config.yaml
arch: "wavenet"
model: "multi-label audio tagger"
n_mels: 80
input: "log_mel"
spec_augment: false
win_length: 512
num_labels: 36
init: "torch_default"
muon_scale: "match_rms_adamw"
gradient_centralization: true
lr_schedule: "step"
warmup_steps: 560
Rows from block 2 of a small multi-label audio tagger, named by matrix and row number. Rows with one number belong to one channel. Each number is 200 + 20 x the weight over its row's rms, rounded and kept within 0 to 999. All counts start at 0.
After each channel's rows are labels from the 100 clips, of 14976, where the channel reaches its largest size: "strongest on" is what is common among them. Only what is clearly more common there than usual is listed. The data: single notes of musical instruments (NSynth). In brackets: how many of the 100.
# filt: filter width-3 conv, dilation 4 (model.blocks.2.filt.weight, 320x320x3, each kernel summed), inputs 0-159
# gate: gate width-3 conv, dilation 4 (model.blocks.2.gate.weight, 320x320x3, each kernel summed), inputs 0-159
# out: residual pointwise conv (model.blocks.2.out.weight, 320x320x1, transposed), outputs 0-159

filt.192,188,230,214,175,168,202,194,163,224,224,191,165,193,226,192,179,224,185,210,214,184,184,203,187,215,214,203,203,201,199,194,227,234,245,188,195,198,206,211,184,215,229,221,185,236,178,195,196,220,192,186,181,216,224,230,193,224,176,205,208,218,201,195,234,204,197,210,179,207,215,213,235,186,170,201,209,145,222,235,167,206,146,219,205,187,206,208,221,182,171,196,256,243,206,190,199,181,229,222,212,221,211,223,209,212,194,196,188,174,195,198,216,204,198,208,213,189,190,232,193,147,180,168,175,175,195,175,177,197,159,187,184,171,180,176,209,187,182,203,187,202,161,184,210,209,178,233,206,211,185,197,210,200,218,216,201,193,203,244,201
gate.192,200,209,237,224,191,221,208,177,185,189,166,210,183,207,209,188,246,201,191,170,168,199,188,160,196,175,180,220,196,239,184,175,184,209,176,176,199,202,180,170,205,247,210,195,191,204,214,192,207,237,186,196,200,214,188,176,208,209,212,217,203,158,219,210,192,199,212,204,184,207,188,196,218,190,182,198,197,180,198,149,220,190,191,216,185,181,209,166,184,225,191,211,199,221,190,139,186,182,227,211,173,199,223,193,180,207,202,216,190,194,243,227,209,186,237,193,169,194,192,198,254,215,170,173,200,198,173,218,216,217,205,195,195,196,189,210,191,235,202,238,227,211,188,197,184,230,251,169,187,203,199,217,203,228,209,184,212,192,182,200
out.192,184,182,204,167,206,234,170,221,166,214,221,207,205,211,195,166,235,188,209,168,210,220,180,180,197,215,178,203,191,179,183,208,204,209,197,192,247,224,165,210,201,207,204,198,181,211,195,202,178,203,215,207,191,203,208,200,191,215,175,234,173,179,175,172,229,189,191,216,221,224,219,200,203,197,209,208,220,207,162,221,177,185,223,234,219,227,250,193,198,219,197,206,183,182,199,208,198,201,205,193,171,184,181,217,171,201,171,178,191,190,183,181,179,193,205,196,190,190,204,218,212,198,198,178,186,200,209,223,192,198,232,182,198,157,218,204,220,196,216,194,192,188,194,180,194,225,200,168,206,209,235,179,191,180,195,214,216,175,198,180
strongest on: organ (49); pitch class G# (36); note: G#5 (26)

filt.195,193,217,204,207,214,193,252,200,180,207,176,174,165,217,221,174,200,223,175,195,190,200,205,201,201,193,242,228,217,248,176,203,217,166,200,186,211,192,177,196,159,174,191,190,164,220,230,188,224,237,197,172,201,210,201,198,193,232,192,221,213,203,206,211,172,222,170,188,204,198,213,211,211,202,212,204,226,186,184,196,197,224,140,163,205,214,206,187,159,187,210,196,169,157,187,195,208,186,195,212,212,194,180,207,195,218,245,177,198,201,206,190,176,169,214,192,207,190,213,185,185,204,191,200,200,168,204,233,217,184,202,210,236,224,200,212,184,234,214,195,208,216,200,194,188,188,205,161,237,164,187,194,173,184,181,209,186,191,193,185
gate.195,196,182,224,172,200,200,175,205,184,192,196,197,151,185,215,179,222,152,198,209,197,194,234,215,204,216,243,173,185,202,185,203,193,215,201,178,200,211,190,194,154,186,193,160,189,167,195,196,237,199,199,188,198,211,193,215,188,203,181,196,216,187,204,253,208,205,229,200,222,197,212,196,198,207,187,190,184,221,194,183,190,184,204,208,226,207,184,202,187,222,207,215,222,198,204,193,222,216,177,200,208,199,192,235,236,208,201,225,216,215,204,185,189,203,199,191,175,177,227,221,166,199,203,225,213,194,210,201,210,211,164,199,191,181,193,184,190,218,165,150,191,168,218,228,186,190,207,212,179,166,203,181,225,218,185,209,182,181,186,190
out.195,208,215,204,204,218,208,204,225,181,213,190,206,199,204,172,242,193,178,231,193,203,195,227,216,216,186,191,186,211,188,172,248,165,218,160,192,224,198,178,162,190,157,168,213,227,197,187,215,178,172,209,188,168,181,197,239,196,201,198,240,172,221,224,205,195,183,212,182,205,179,239,205,170,171,206,183,152,177,189,218,183,222,228,219,204,193,173,212,220,218,189,194,201,179,202,150,193,177,222,197,172,221,168,220,189,184,240,182,185,204,210,216,204,204,179,167,185,227,214,196,207,202,220,186,195,182,215,200,172,184,212,182,197,200,182,186,187,178,199,209,223,194,206,224,197,222,176,178,170,169,212,211,175,162,222,233,195,212,188,219
strongest on: synthetic (64); octave 7 (38); pitch class D# (25)

filt.130,200,236,187,217,167,196,204,177,188,200,210,230,181,191,184,199,169,195,241,188,202,183,187,177,200,176,238,196,201,207,200,209,231,208,189,204,188,194,215,220,203,226,240,219,222,202,187,205,227,168,193,208,210,219,191,217,184,209,163,203,220,225,211,245,183,189,184,170,196,218,215,193,175,239,200,230,170,199,168,192,226,188,210,234,207,200,219,212,190,219,195,221,172,182,217,182,200,219,176,178,181,243,182,198,234,219,235,203,191,187,189,155,187,202,137,219,222,247,229,165,191,140,216,190,186,171,190,202,196,171,194,204,232,206,183,191,189,198,153,195,198,212,189,178,212,197,185,198,185,177,202,190,214,200,166,219,211,183,200,210
gate.130,191,188,235,216,201,191,174,208,172,209,211,226,179,224,202,180,188,212,175,214,218,237,214,210,196,176,209,193,235,198,179,212,219,209,179,185,202,208,172,191,196,179,187,191,205,174,211,189,190,167,168,159,188,197,174,219,168,194,230,202,189,182,180,202,176,197,197,200,197,196,200,188,202,196,187,174,248,227,206,208,201,173,193,248,190,168,187,228,182,208,273,217,191,185,162,198,219,185,196,238,185,193,205,180,176,205,181,220,162,192,213,227,208,214,214,207,180,241,208,232,190,177,226,215,221,160,177,202,198,204,206,205,206,237,236,227,207,203,219,202,219,179,180,165,207,198,191,200,203,179,256,202,200,188,188,168,202,191,169,202
out.130,218,186,205,220,205,219,180,212,242,159,213,199,231,201,211,214,167,238,194,185,205,232,187,227,208,231,184,194,228,154,212,178,191,208,184,166,208,177,226,215,196,193,206,247,209,210,216,215,190,195,223,206,188,181,196,160,196,216,223,187,226,209,198,198,217,210,248,217,223,204,201,215,188,186,227,228,200,199,202,221,210,185,175,171,220,216,222,164,180,196,224,206,194,196,191,204,191,220,195,250,225,185,203,206,211,200,216,205,220,250,205,209,203,190,242,217,205,215,220,189,195,222,184,231,198,204,211,184,176,172,241,201,181,190,219,196,213,224,223,217,226,185,231,226,188,191,178,174,179,205,240,202,168,179,207,224,200,204,200,173
strongest on: synthetic (71); vocal (31); octave 6 (29)

filt.137,234,223,207,208,194,208,228,193,176,189,209,198,239,180,179,210,183,183,233,180,199,203,213,175,209,206,189,204,207,178,219,190,184,186,210,195,238,186,171,202,206,184,207,202,213,193,186,215,225,200,200,218,196,216,202,183,194,199,157,209,205,191,187,196,200,166,195,208,189,208,181,183,205,160,207,171,212,197,216,230,209,210,203,226,187,187,227,147,205,198,229,193,194,191,198,225,173,198,234,210,220,175,208,172,203,198,221,203,185,189,219,203,196,194,190,170,214,191,195,200,229,199,183,202,182,194,169,211,178,172,190,193,165,215,214,173,209,182,223,176,189,201,221,234,167,163,226,212,214,181,177,163,180,203,157,221,218,202,200,162
gate.137,183,207,194,215,194,188,172,212,182,248,154,192,203,195,188,195,222,184,211,218,194,192,228,218,147,184,212,190,169,186,193,160,226,189,218,197,187,198,210,251,201,186,195,180,192,192,214,204,203,167,201,214,188,194,178,198,209,205,180,196,176,195,188,208,174,199,218,195,183,192,226,187,209,195,209,233,184,169,216,198,206,195,202,193,214,180,201,243,210,205,220,218,203,220,218,228,204,193,181,192,208,182,205,193,205,201,194,229,222,186,174,230,203,198,203,195,186,217,193,196,198,175,198,164,189,182,185,205,207,203,245,226,221,189,190,195,224,193,240,231,229,205,187,212,206,165,210,207,218,198,222,187,205,213,178,191,201,177,220,219
out.137,202,190,199,168,188,193,165,193,224,210,235,178,183,189,195,200,222,190,173,183,191,185,204,192,215,213,213,218,185,222,170,177,180,193,193,222,194,201,211,186,206,216,207,212,197,216,186,184,210,190,217,182,178,194,213,184,214,183,201,218,185,189,207,190,241,225,202,187,187,207,188,208,225,166,175,215,200,191,180,176,204,170,194,170,199,230,211,208,170,153,200,201,214,208,223,175,163,205,205,185,198,205,219,209,220,206,212,194,222,232,175,187,191,206,220,196,218,208,157,185,201,223,186,164,195,176,194,218,193,211,174,227,192,167,170,199,168,192,199,180,166,211,156,213,211,195,172,200,201,161,148,212,178,172,193,192,196,220,205,193
strongest on: pitch class G (44); synth lead (27)

filt.128,211,191,188,187,173,219,170,215,223,221,187,184,244,195,172,210,193,230,204,223,203,199,207,173,219,179,167,207,187,157,204,196,173,181,188,181,178,209,204,204,188,198,197,219,197,208,201,165,186,189,181,151,180,195,175,191,192,204,222,195,187,202,189,212,231,182,205,197,239,175,217,194,202,199,232,195,158,205,201,202,210,191,213,212,240,190,187,200,180,233,224,188,202,185,224,213,224,197,209,188,189,207,211,207,190,171,185,225,191,183,211,202,193,169,206,226,201,167,175,211,195,193,236,213,187,207,220,209,204,190,198,239,196,172,201,215,183,214,198,221,208,222,194,191,215,228,184,200,213,229,218,225,232,221,186,215,216,246,219,173
gate.128,240,201,189,193,198,193,225,234,192,217,211,187,191,224,159,226,191,195,197,182,239,201,202,191,177,226,192,194,233,173,169,203,183,209,203,223,201,179,208,149,176,170,203,216,211,170,237,196,130,188,179,166,188,194,193,204,224,217,190,229,217,222,209,183,197,155,198,167,202,182,211,191,208,215,220,224,217,208,190,225,190,213,175,228,219,190,216,189,183,197,210,199,220,193,223,185,205,218,198,201,180,165,207,243,211,183,225,201,153,205,210,205,213,171,199,195,162,214,161,180,221,212,214,180,231,154,202,141,179,225,186,176,177,223,197,207,238,205,211,201,174,242,243,200,188,197,190,194,173,232,202,201,229,176,181,203,185,191,196,220
out.128,242,152,223,191,198,168,210,200,235,197,184,183,175,208,185,201,175,210,201,204,198,201,182,191,221,191,220,191,197,205,198,146,224,201,186,180,194,213,193,203,204,218,215,183,145,219,198,222,190,189,211,187,196,183,215,209,222,179,195,215,192,185,228,192,220,213,247,194,204,199,176,206,194,163,195,202,171,167,233,220,197,191,187,196,165,180,218,226,164,221,162,176,216,228,232,191,247,212,212,219,199,218,201,213,185,182,197,196,197,193,196,178,185,203,163,240,187,188,218,213,228,188,203,212,206,218,210,192,216,193,195,194,201,189,165,158,198,184,221,192,227,197,189,185,205,181,194,217,208,189,259,194,220,198,166,191,187,245,200,171
strongest on: octave 6 (81); pitch class E (35); note: E6 (33); pitch class A# (25)

filt.297,193,217,172,229,208,218,201,178,203,195,209,216,178,189,190,202,256,176,189,196,195,188,202,190,199,209,205,199,195,200,222,198,269,176,206,252,221,180,193,201,188,177,216,195,200,216,211,213,214,202,214,223,217,206,215,221,151,207,211,184,196,186,174,201,193,216,180,217,215,211,205,225,195,236,232,198,151,206,187,195,190,231,225,190,183,212,182,177,205,210,226,232,161,164,214,178,209,199,190,203,184,197,187,216,179,231,197,209,235,213,205,174,235,200,174,195,177,235,195,186,229,199,195,214,201,208,222,176,234,241,219,187,210,213,204,197,210,151,206,198,227,182,210,175,185,192,213,209,173,192,194,188,247,192,191,161,194,197,170,192
gate.297,234,200,182,243,187,184,227,176,222,176,217,173,248,192,186,223,204,191,212,164,183,237,248,203,192,179,198,193,218,203,203,219,235,185,174,192,172,188,192,196,218,201,204,205,196,189,223,228,202,222,195,190,197,199,216,218,240,203,170,212,241,210,161,175,192,209,197,220,213,216,187,189,182,171,243,199,212,190,191,182,198,219,207,215,158,187,234,226,205,215,188,186,204,232,174,195,246,193,207,156,220,206,196,231,202,194,220,150,204,204,206,157,180,182,195,196,210,181,222,225,221,222,205,190,228,183,179,170,178,200,214,202,186,167,189,231,198,200,192,165,202,217,191,194,184,201,166,207,169,208,175,194,205,184,189,202,226,180,211,211
out.297,228,241,173,227,211,188,183,192,209,215,207,210,220,185,199,165,229,196,199,173,207,208,211,198,222,156,205,188,239,191,195,165,176,152,218,207,202,216,156,225,187,196,155,211,233,218,227,185,177,177,191,213,243,213,217,180,212,186,188,185,174,201,204,196,232,187,207,208,182,221,181,197,198,194,236,209,207,174,210,146,200,216,198,226,210,183,187,219,210,249,172,213,238,198,183,188,176,180,182,186,194,174,186,216,225,208,226,171,179,162,223,211,170,230,205,221,196,189,193,172,178,173,211,183,192,202,199,176,191,193,205,203,215,216,213,226,195,206,229,179,216,188,203,212,163,203,195,189,211,246,193,203,179,202,207,212,208,194,176,230
strongest on: octave 5 (57); pitch class E (38); pitch class F (37); note: F5 (33)

filt.12,178,217,177,206,176,217,185,182,199,220,189,194,213,197,164,200,204,206,198,210,249,192,206,203,228,190,203,177,188,182,183,197,204,195,216,213,208,183,208,177,195,220,213,198,243,202,206,177,180,193,206,191,171,225,218,210,208,205,181,167,195,209,202,172,210,198,185,218,182,205,198,179,184,212,143,193,209,203,186,235,216,216,193,220,189,218,174,211,201,209,204,202,215,203,205,198,199,212,185,192,183,182,186,171,195,254,194,180,226,199,180,189,195,237,199,201,181,209,210,168,217,209,196,199,220,224,181,157,187,185,203,232,187,211,220,220,218,178,229,227,211,194,177,211,182,167,223,203,184,192,210,198,227,247,148,203,176,204,234,191
gate.12,214,211,189,188,180,202,223,227,158,183,217,215,221,186,220,215,190,183,212,226,221,237,175,192,198,194,212,165,233,205,162,207,196,157,160,190,192,232,200,201,181,203,223,218,214,225,211,193,207,196,160,195,188,194,193,202,221,245,191,249,173,176,183,206,194,200,180,176,192,229,196,190,182,208,197,204,193,208,218,214,206,191,196,181,163,172,215,226,225,228,210,203,187,195,243,182,190,233,221,174,211,204,204,210,209,194,202,218,205,200,205,221,199,246,171,179,218,233,201,225,188,211,184,204,200,242,184,189,231,213,195,194,205,190,180,204,203,204,203,244,211,210,192,178,233,172,182,187,194,158,230,229,178,185,175,223,205,177,203,189
out.12,207,199,194,217,199,214,212,204,191,249,180,196,208,209,202,234,208,201,200,185,198,203,181,191,193,226,201,211,235,196,214,205,207,208,234,218,231,172,194,218,213,184,206,227,176,235,217,218,201,208,173,176,229,192,189,191,171,196,219,250,169,222,199,190,209,212,206,202,219,210,225,226,231,210,183,189,199,197,198,176,213,173,198,204,217,204,217,173,202,204,194,234,188,167,220,223,210,200,199,212,212,236,225,275,202,167,249,201,183,218,238,206,200,194,226,226,204,190,170,223,201,182,190,187,174,208,164,199,180,216,182,221,197,185,218,215,165,244,219,228,241,204,189,205,197,170,228,221,208,233,223,189,232,238,219,220,210,199,175,200
strongest on: octave 6 (53); keyboard (39); pitch class C# (34)

filt.279,249,216,190,181,234,196,199,208,193,185,184,186,213,212,198,203,191,159,196,246,159,189,211,213,163,177,202,156,200,186,181,186,238,201,209,185,196,194,180,191,182,167,196,226,214,177,199,207,218,201,209,217,165,213,189,213,214,186,195,201,206,239,201,191,183,203,219,206,200,206,182,216,166,235,193,219,179,232,174,214,218,211,215,241,200,191,198,172,188,198,198,182,199,225,184,213,189,210,220,192,181,182,196,187,224,199,199,223,182,209,212,171,177,243,220,187,201,245,201,205,135,232,213,190,211,178,190,221,211,235,234,224,197,209,179,186,203,214,221,200,193,184,213,190,206,195,199,214,200,195,217,182,223,211,211,192,220,207,206,194
gate.279,183,200,216,187,245,223,209,157,176,199,185,201,214,185,220,191,233,180,164,243,175,179,210,178,195,220,194,231,180,195,232,184,159,219,173,190,183,204,191,206,184,154,209,211,207,185,166,216,205,201,199,223,197,202,221,205,176,218,209,201,209,217,187,202,225,213,168,190,182,228,200,222,228,229,178,199,168,187,218,200,192,237,191,202,190,230,203,193,220,218,188,222,205,195,212,206,208,206,183,175,212,189,190,199,171,160,214,170,228,198,191,190,238,229,199,204,207,198,173,205,222,200,174,193,204,218,223,164,235,223,189,178,187,210,157,198,199,224,217,172,212,179,180,213,207,193,180,168,185,220,228,190,203,267,165,190,202,231,230,173
out.279,203,224,185,193,178,173,206,172,197,205,214,191,199,157,244,196,200,192,222,202,202,204,211,197,185,203,206,209,237,192,171,172,190,206,204,231,209,214,194,202,173,181,229,186,226,200,190,179,217,183,220,209,210,204,203,182,175,237,181,234,204,186,207,173,210,218,168,248,218,231,224,182,234,193,197,200,236,184,213,180,235,217,222,208,239,233,207,218,203,194,199,234,177,248,197,214,214,199,184,199,173,215,185,148,209,201,197,239,179,198,204,192,239,195,213,200,213,174,211,192,200,195,212,206,223,244,221,175,154,189,221,195,199,177,178,171,219,200,183,238,202,195,171,201,187,188,206,215,183,199,197,223,207,228,185,205,191,183,154,224
strongest on: pitch class G (64); octave 4 (46); octave 5 (39); note: G4 (38)

filt.11,195,200,186,200,177,216,191,219,204,219,180,161,216,206,215,207,195,203,173,162,191,182,210,194,190,204,199,215,208,218,201,190,244,168,211,189,197,195,206,167,210,199,197,176,190,218,215,173,178,193,174,234,195,187,167,260,251,212,162,215,200,192,188,200,186,214,195,184,178,246,176,194,206,215,185,212,210,225,194,230,179,195,188,172,216,195,191,179,200,190,238,189,203,177,183,216,190,184,200,196,208,218,183,221,195,173,196,189,209,186,199,199,204,228,182,202,207,193,186,200,211,219,176,190,232,202,205,155,185,165,224,208,168,211,183,205,158,254,187,207,213,144,193,219,232,219,216,230,180,204,203,178,179,241,197,218,174,216,196,187
gate.11,201,220,192,177,182,228,188,208,200,196,221,217,209,238,218,198,217,238,197,187,209,182,200,207,192,205,212,212,169,213,230,187,214,233,176,209,162,185,214,214,177,189,178,195,191,228,181,181,179,232,189,183,202,163,193,225,182,183,208,216,179,204,225,214,201,204,232,170,220,208,199,208,163,170,219,195,193,193,217,219,158,164,185,204,225,202,175,200,245,199,195,211,204,180,215,188,193,184,215,237,183,174,157,169,213,169,207,220,198,209,173,201,213,183,207,196,160,180,151,195,221,230,172,187,225,183,218,170,215,205,217,217,212,207,195,140,222,203,238,207,187,208,184,201,208,202,205,183,217,209,179,188,191,177,203,181,193,189,199,219
out.11,219,188,174,223,193,179,208,201,181,229,184,219,223,194,209,219,236,179,180,220,187,164,202,185,193,190,232,198,234,190,210,211,185,199,194,219,225,216,206,178,198,194,173,216,203,211,200,190,180,195,194,222,250,215,167,194,171,204,196,219,209,172,186,251,180,182,183,192,200,185,189,220,173,188,211,188,231,192,221,200,199,213,189,195,210,218,206,197,174,194,182,172,195,199,181,210,242,192,222,200,211,195,215,175,217,211,174,188,213,197,219,215,199,216,178,162,202,234,211,227,224,193,204,205,186,163,166,172,206,197,223,223,213,203,221,158,200,216,191,229,207,162,209,211,190,219,221,193,177,216,167,180,180,188,206,226,170,240,177,175
strongest on: pitch class G (57); pitch class F# (38); note: G3 (31)

filt.58,220,212,217,188,216,207,205,209,224,230,223,225,204,188,232,182,197,182,214,204,189,191,185,223,193,225,194,181,224,176,179,224,216,183,190,195,215,193,167,169,195,221,175,176,203,166,184,234,184,193,207,223,182,191,160,158,213,191,175,172,204,224,142,162,195,189,188,215,199,175,189,193,206,211,190,161,189,186,215,188,200,196,210,181,208,199,237,183,153,158,205,207,204,212,183,167,220,204,167,198,174,186,215,177,189,210,197,185,162,203,214,187,222,216,204,206,204,214,178,190,188,214,168,214,185,194,164,223,210,234,192,174,208,196,177,219,216,191,202,172,228,220,211,195,169,187,221,197,161,236,188,204,173,213,227,210,207,220,201,219
gate.58,232,239,195,195,205,200,219,197,200,212,171,208,199,211,249,215,210,207,166,237,205,211,238,184,193,178,249,203,165,212,210,189,206,187,192,203,158,190,191,195,213,228,187,192,213,182,194,191,189,177,228,192,178,165,226,206,172,176,201,197,204,187,175,195,180,227,211,209,216,195,171,182,238,209,192,214,210,196,180,200,231,189,198,198,170,199,195,233,215,205,224,230,202,195,170,220,171,231,203,159,188,197,213,181,211,215,204,190,223,160,206,210,192,212,240,192,180,200,195,186,220,166,221,219,204,212,198,188,182,200,206,222,201,207,206,201,188,206,206,182,226,211,201,186,217,163,185,215,188,214,171,199,198,169,199,193,233,164,194,224
out.58,184,201,187,222,232,192,178,186,176,186,214,194,190,222,197,209,216,203,195,194,213,194,214,199,174,196,218,195,198,220,190,207,217,202,174,203,187,201,164,188,180,183,231,216,158,239,203,207,219,217,176,217,211,177,190,185,228,172,182,215,216,193,231,192,216,206,220,178,191,168,204,195,156,180,192,199,188,203,192,171,157,239,207,156,189,233,202,192,204,209,197,150,236,207,210,190,176,208,195,203,166,217,196,228,172,202,183,192,207,248,201,222,216,180,209,189,222,227,183,199,196,231,212,177,183,186,200,186,213,203,189,193,205,188,176,179,221,190,221,175,234,192,174,182,194,197,205,192,220,219,159,212,209,163,199,236,196,223,205,188
strongest on: pitch class G (85); organ (40); note: G4 (34)

filt.35,249,206,210,216,184,212,204,224,189,193,195,171,192,177,213,203,237,170,205,211,213,196,177,140,201,221,200,202,205,192,176,238,205,199,171,171,192,169,199,251,180,173,189,204,198,212,168,196,214,175,220,236,215,196,197,201,174,219,201,188,243,223,204,212,166,192,193,181,221,177,180,197,221,217,214,185,209,208,221,153,221,224,189,186,216,247,208,222,158,238,181,193,167,203,223,207,170,195,188,173,214,204,198,199,231,217,184,191,194,197,227,240,200,196,238,193,168,239,190,208,199,228,198,173,217,183,198,227,205,202,189,191,217,206,196,188,219,199,176,166,187,188,171,206,207,181,212,211,191,203,213,174,239,163,228,192,163,210,207,193
gate.35,188,194,208,217,234,215,196,178,203,203,220,167,199,185,217,224,209,222,174,230,200,190,229,193,203,198,214,182,211,200,175,180,196,219,196,188,208,231,175,203,182,201,215,207,232,186,246,206,197,202,192,181,186,215,180,198,196,203,178,195,194,187,220,198,218,237,186,185,179,173,188,213,184,205,183,230,255,181,227,188,159,194,187,190,169,215,210,206,157,200,172,217,200,183,203,224,183,220,190,186,165,213,206,212,171,187,229,208,178,217,207,209,187,215,227,235,228,194,180,169,236,218,198,192,208,198,222,186,187,210,162,224,210,200,207,183,180,166,212,223,203,179,211,207,225,195,213,202,209,215,169,207,175,184,188,204,193,206,237,182
out.35,198,208,206,180,184,216,209,187,204,176,153,209,205,224,181,188,207,199,219,172,191,218,203,208,197,209,213,197,182,171,218,206,179,177,209,197,164,189,215,202,164,208,216,179,193,204,242,239,176,224,215,210,162,170,224,187,220,216,163,225,162,195,178,241,238,212,202,202,214,153,198,228,195,256,174,195,185,198,190,181,228,181,188,205,194,202,211,194,194,201,214,182,226,219,199,210,173,235,209,175,220,193,201,212,231,194,191,226,189,178,190,215,197,188,207,170,233,197,205,204,226,210,190,223,184,226,192,209,215,208,221,179,211,180,202,198,217,160,219,215,188,171,223,209,196,229,228,182,170,204,189,180,245,193,209,166,254,196,176,215
strongest on: organ (31)

filt.284,193,209,208,206,182,243,186,202,196,246,200,192,208,195,215,176,235,181,239,190,184,206,216,206,179,224,186,204,200,180,221,168,220,194,181,220,203,195,171,200,215,188,185,230,207,181,221,184,196,196,199,192,223,182,189,200,195,183,218,197,198,213,196,166,208,204,187,224,188,193,204,174,232,156,222,169,199,223,166,211,161,181,213,217,196,186,218,194,186,194,179,210,173,197,187,250,222,214,176,251,210,171,197,208,203,220,163,186,248,218,189,207,213,187,171,225,173,180,192,190,176,211,177,199,177,170,203,225,233,195,206,211,166,173,193,175,218,265,191,215,233,198,224,224,179,182,207,210,205,203,204,200,190,214,175,208,192,202,218,230
gate.284,197,207,197,174,225,199,191,204,228,183,238,234,189,215,192,209,175,203,189,209,178,199,220,230,149,213,168,237,187,221,195,197,211,210,219,209,188,169,207,217,172,176,186,211,222,208,186,206,210,224,207,236,191,221,193,209,176,201,190,228,211,209,207,211,169,223,197,173,196,188,194,197,216,182,222,201,186,209,207,187,210,182,173,188,199,206,188,166,182,203,212,226,182,180,209,211,224,235,187,187,203,241,228,219,198,202,182,210,212,206,196,210,203,232,212,208,194,206,189,199,206,178,220,173,221,193,212,242,183,190,179,167,204,224,228,202,214,235,185,192,194,183,177,192,198,184,180,188,174,209,184,178,215,218,204,219,211,171,205,185
out.284,161,190,235,185,223,197,210,191,217,201,218,247,226,172,172,185,171,178,190,182,203,199,185,215,181,216,214,193,173,217,211,173,189,208,208,203,194,179,233,162,214,226,219,209,241,179,215,232,200,197,172,195,191,218,182,203,219,190,200,194,180,188,222,193,176,171,172,217,201,173,226,170,235,175,219,192,203,186,208,195,208,187,190,208,201,201,199,212,175,204,223,166,211,220,212,203,196,202,193,217,183,199,183,195,199,178,201,186,204,206,198,205,211,216,169,208,210,248,211,205,205,192,220,212,226,185,191,193,227,200,174,229,187,187,227,216,208,191,193,169,250,178,191,195,189,180,187,211,174,200,160,202,217,205,226,184,185,247,220,183
strongest on: pitch class G (75); octave 4 (60); note: G4 (51); octave 3 (36)

filt.212,213,184,194,150,184,199,246,229,188,192,212,206,185,217,169,238,210,192,228,190,237,196,217,202,209,189,232,175,192,168,186,197,180,211,254,183,220,216,222,219,192,221,189,200,173,177,199,197,193,227,155,217,183,199,184,206,184,221,218,155,183,193,207,183,198,205,202,194,190,191,190,180,207,200,154,213,194,197,173,202,223,196,194,189,228,233,219,208,205,214,178,198,194,181,214,208,214,197,191,182,203,181,185,188,205,224,181,171,181,179,215,212,194,185,218,169,162,180,212,234,199,222,204,219,201,232,196,171,208,208,173,179,199,232,228,202,209,197,209,214,200,191,191,186,193,143,188,202,219,220,200,176,180,186,226,224,235,203,197,203
gate.212,195,201,187,202,193,228,228,189,193,175,209,201,194,196,173,198,214,195,242,207,245,215,180,218,205,198,191,211,199,194,229,193,225,214,219,200,206,182,211,196,185,239,225,172,173,183,206,199,198,208,192,249,200,213,212,199,208,198,179,191,193,201,179,175,183,212,172,199,190,218,209,232,210,226,199,187,203,214,183,236,215,182,212,209,200,173,217,198,179,192,196,170,200,224,193,209,216,188,222,203,190,207,189,225,245,156,149,215,196,177,186,198,193,213,206,180,236,179,186,190,176,220,154,218,183,197,178,205,211,185,202,186,166,154,164,219,221,191,197,219,207,201,220,227,194,214,154,178,166,201,206,219,245,168,261,178,211,187,213,201
out.212,210,260,212,201,186,199,172,214,215,220,221,193,230,215,172,210,222,222,194,219,182,178,198,217,183,182,202,180,217,193,220,202,180,181,204,211,217,166,194,180,193,174,219,177,204,201,168,236,189,177,210,202,239,210,193,214,205,188,196,225,194,198,203,177,214,222,236,242,191,190,174,178,188,201,200,184,208,181,201,213,207,239,195,193,191,201,222,165,188,198,222,207,219,147,244,233,210,182,228,202,180,255,222,197,190,206,170,174,192,182,216,240,190,235,182,232,227,196,182,208,206,198,185,201,181,207,233,218,222,191,160,206,210,235,193,207,181,246,213,241,188,209,214,218,214,204,207,167,197,189,186,198,188,216,191,199,189,204,207,216
strongest on: octave 5 (38); keyboard (37); pitch class C (27)

filt.17,190,236,200,190,196,164,232,173,193,190,224,199,219,209,187,167,199,187,206,233,204,192,180,184,191,214,203,228,195,196,172,204,229,211,197,174,200,177,195,195,182,206,220,236,240,214,189,188,237,208,202,237,205,202,203,183,245,178,193,230,217,206,209,185,219,227,249,186,214,192,194,167,201,195,189,202,171,211,192,220,218,175,198,233,185,181,219,238,223,195,184,180,211,218,208,162,205,176,234,186,215,198,200,167,225,208,154,233,228,160,235,174,197,178,214,200,197,222,221,212,192,226,216,198,206,191,194,185,209,197,210,201,206,227,186,222,207,194,190,234,225,197,224,189,206,168,186,213,196,205,194,206,173,214,194,205,218,211,214,193
gate.17,220,206,198,233,220,180,177,184,211,205,180,207,199,181,222,156,212,205,208,208,165,191,200,174,221,204,195,195,184,197,198,201,209,164,166,218,189,211,181,214,197,245,180,180,183,179,186,192,188,187,233,228,179,203,234,177,173,194,205,214,198,211,208,178,193,232,242,185,177,200,191,206,215,218,211,223,205,190,204,193,181,215,183,190,225,184,217,188,207,198,184,186,198,196,241,229,208,202,149,193,199,207,188,176,175,192,222,218,199,197,203,198,240,225,230,191,211,160,201,201,215,215,208,195,222,188,230,216,189,194,181,218,183,217,185,223,234,235,208,175,177,201,219,183,204,183,181,175,212,198,171,185,171,223,221,176,233,200,198,244
out.17,226,195,252,211,198,207,221,198,225,193,200,186,205,234,201,180,204,197,203,187,223,200,191,174,194,193,195,219,193,216,213,209,213,209,183,208,190,234,234,198,182,182,183,163,194,179,183,181,194,188,210,189,196,167,175,207,199,191,223,204,243,158,183,227,188,197,188,176,208,213,200,219,244,203,247,194,194,209,208,236,194,205,187,204,199,207,221,190,195,162,209,181,181,201,225,223,210,205,212,178,181,198,206,196,161,202,188,165,201,175,221,204,205,169,181,221,197,211,205,210,189,203,210,184,196,200,214,186,192,202,238,215,172,185,154,197,206,248,249,188,219,154,156,212,174,221,203,195,195,181,230,196,249,176,182,158,202,154,218,198
strongest on: pitch class G (37); organ (29)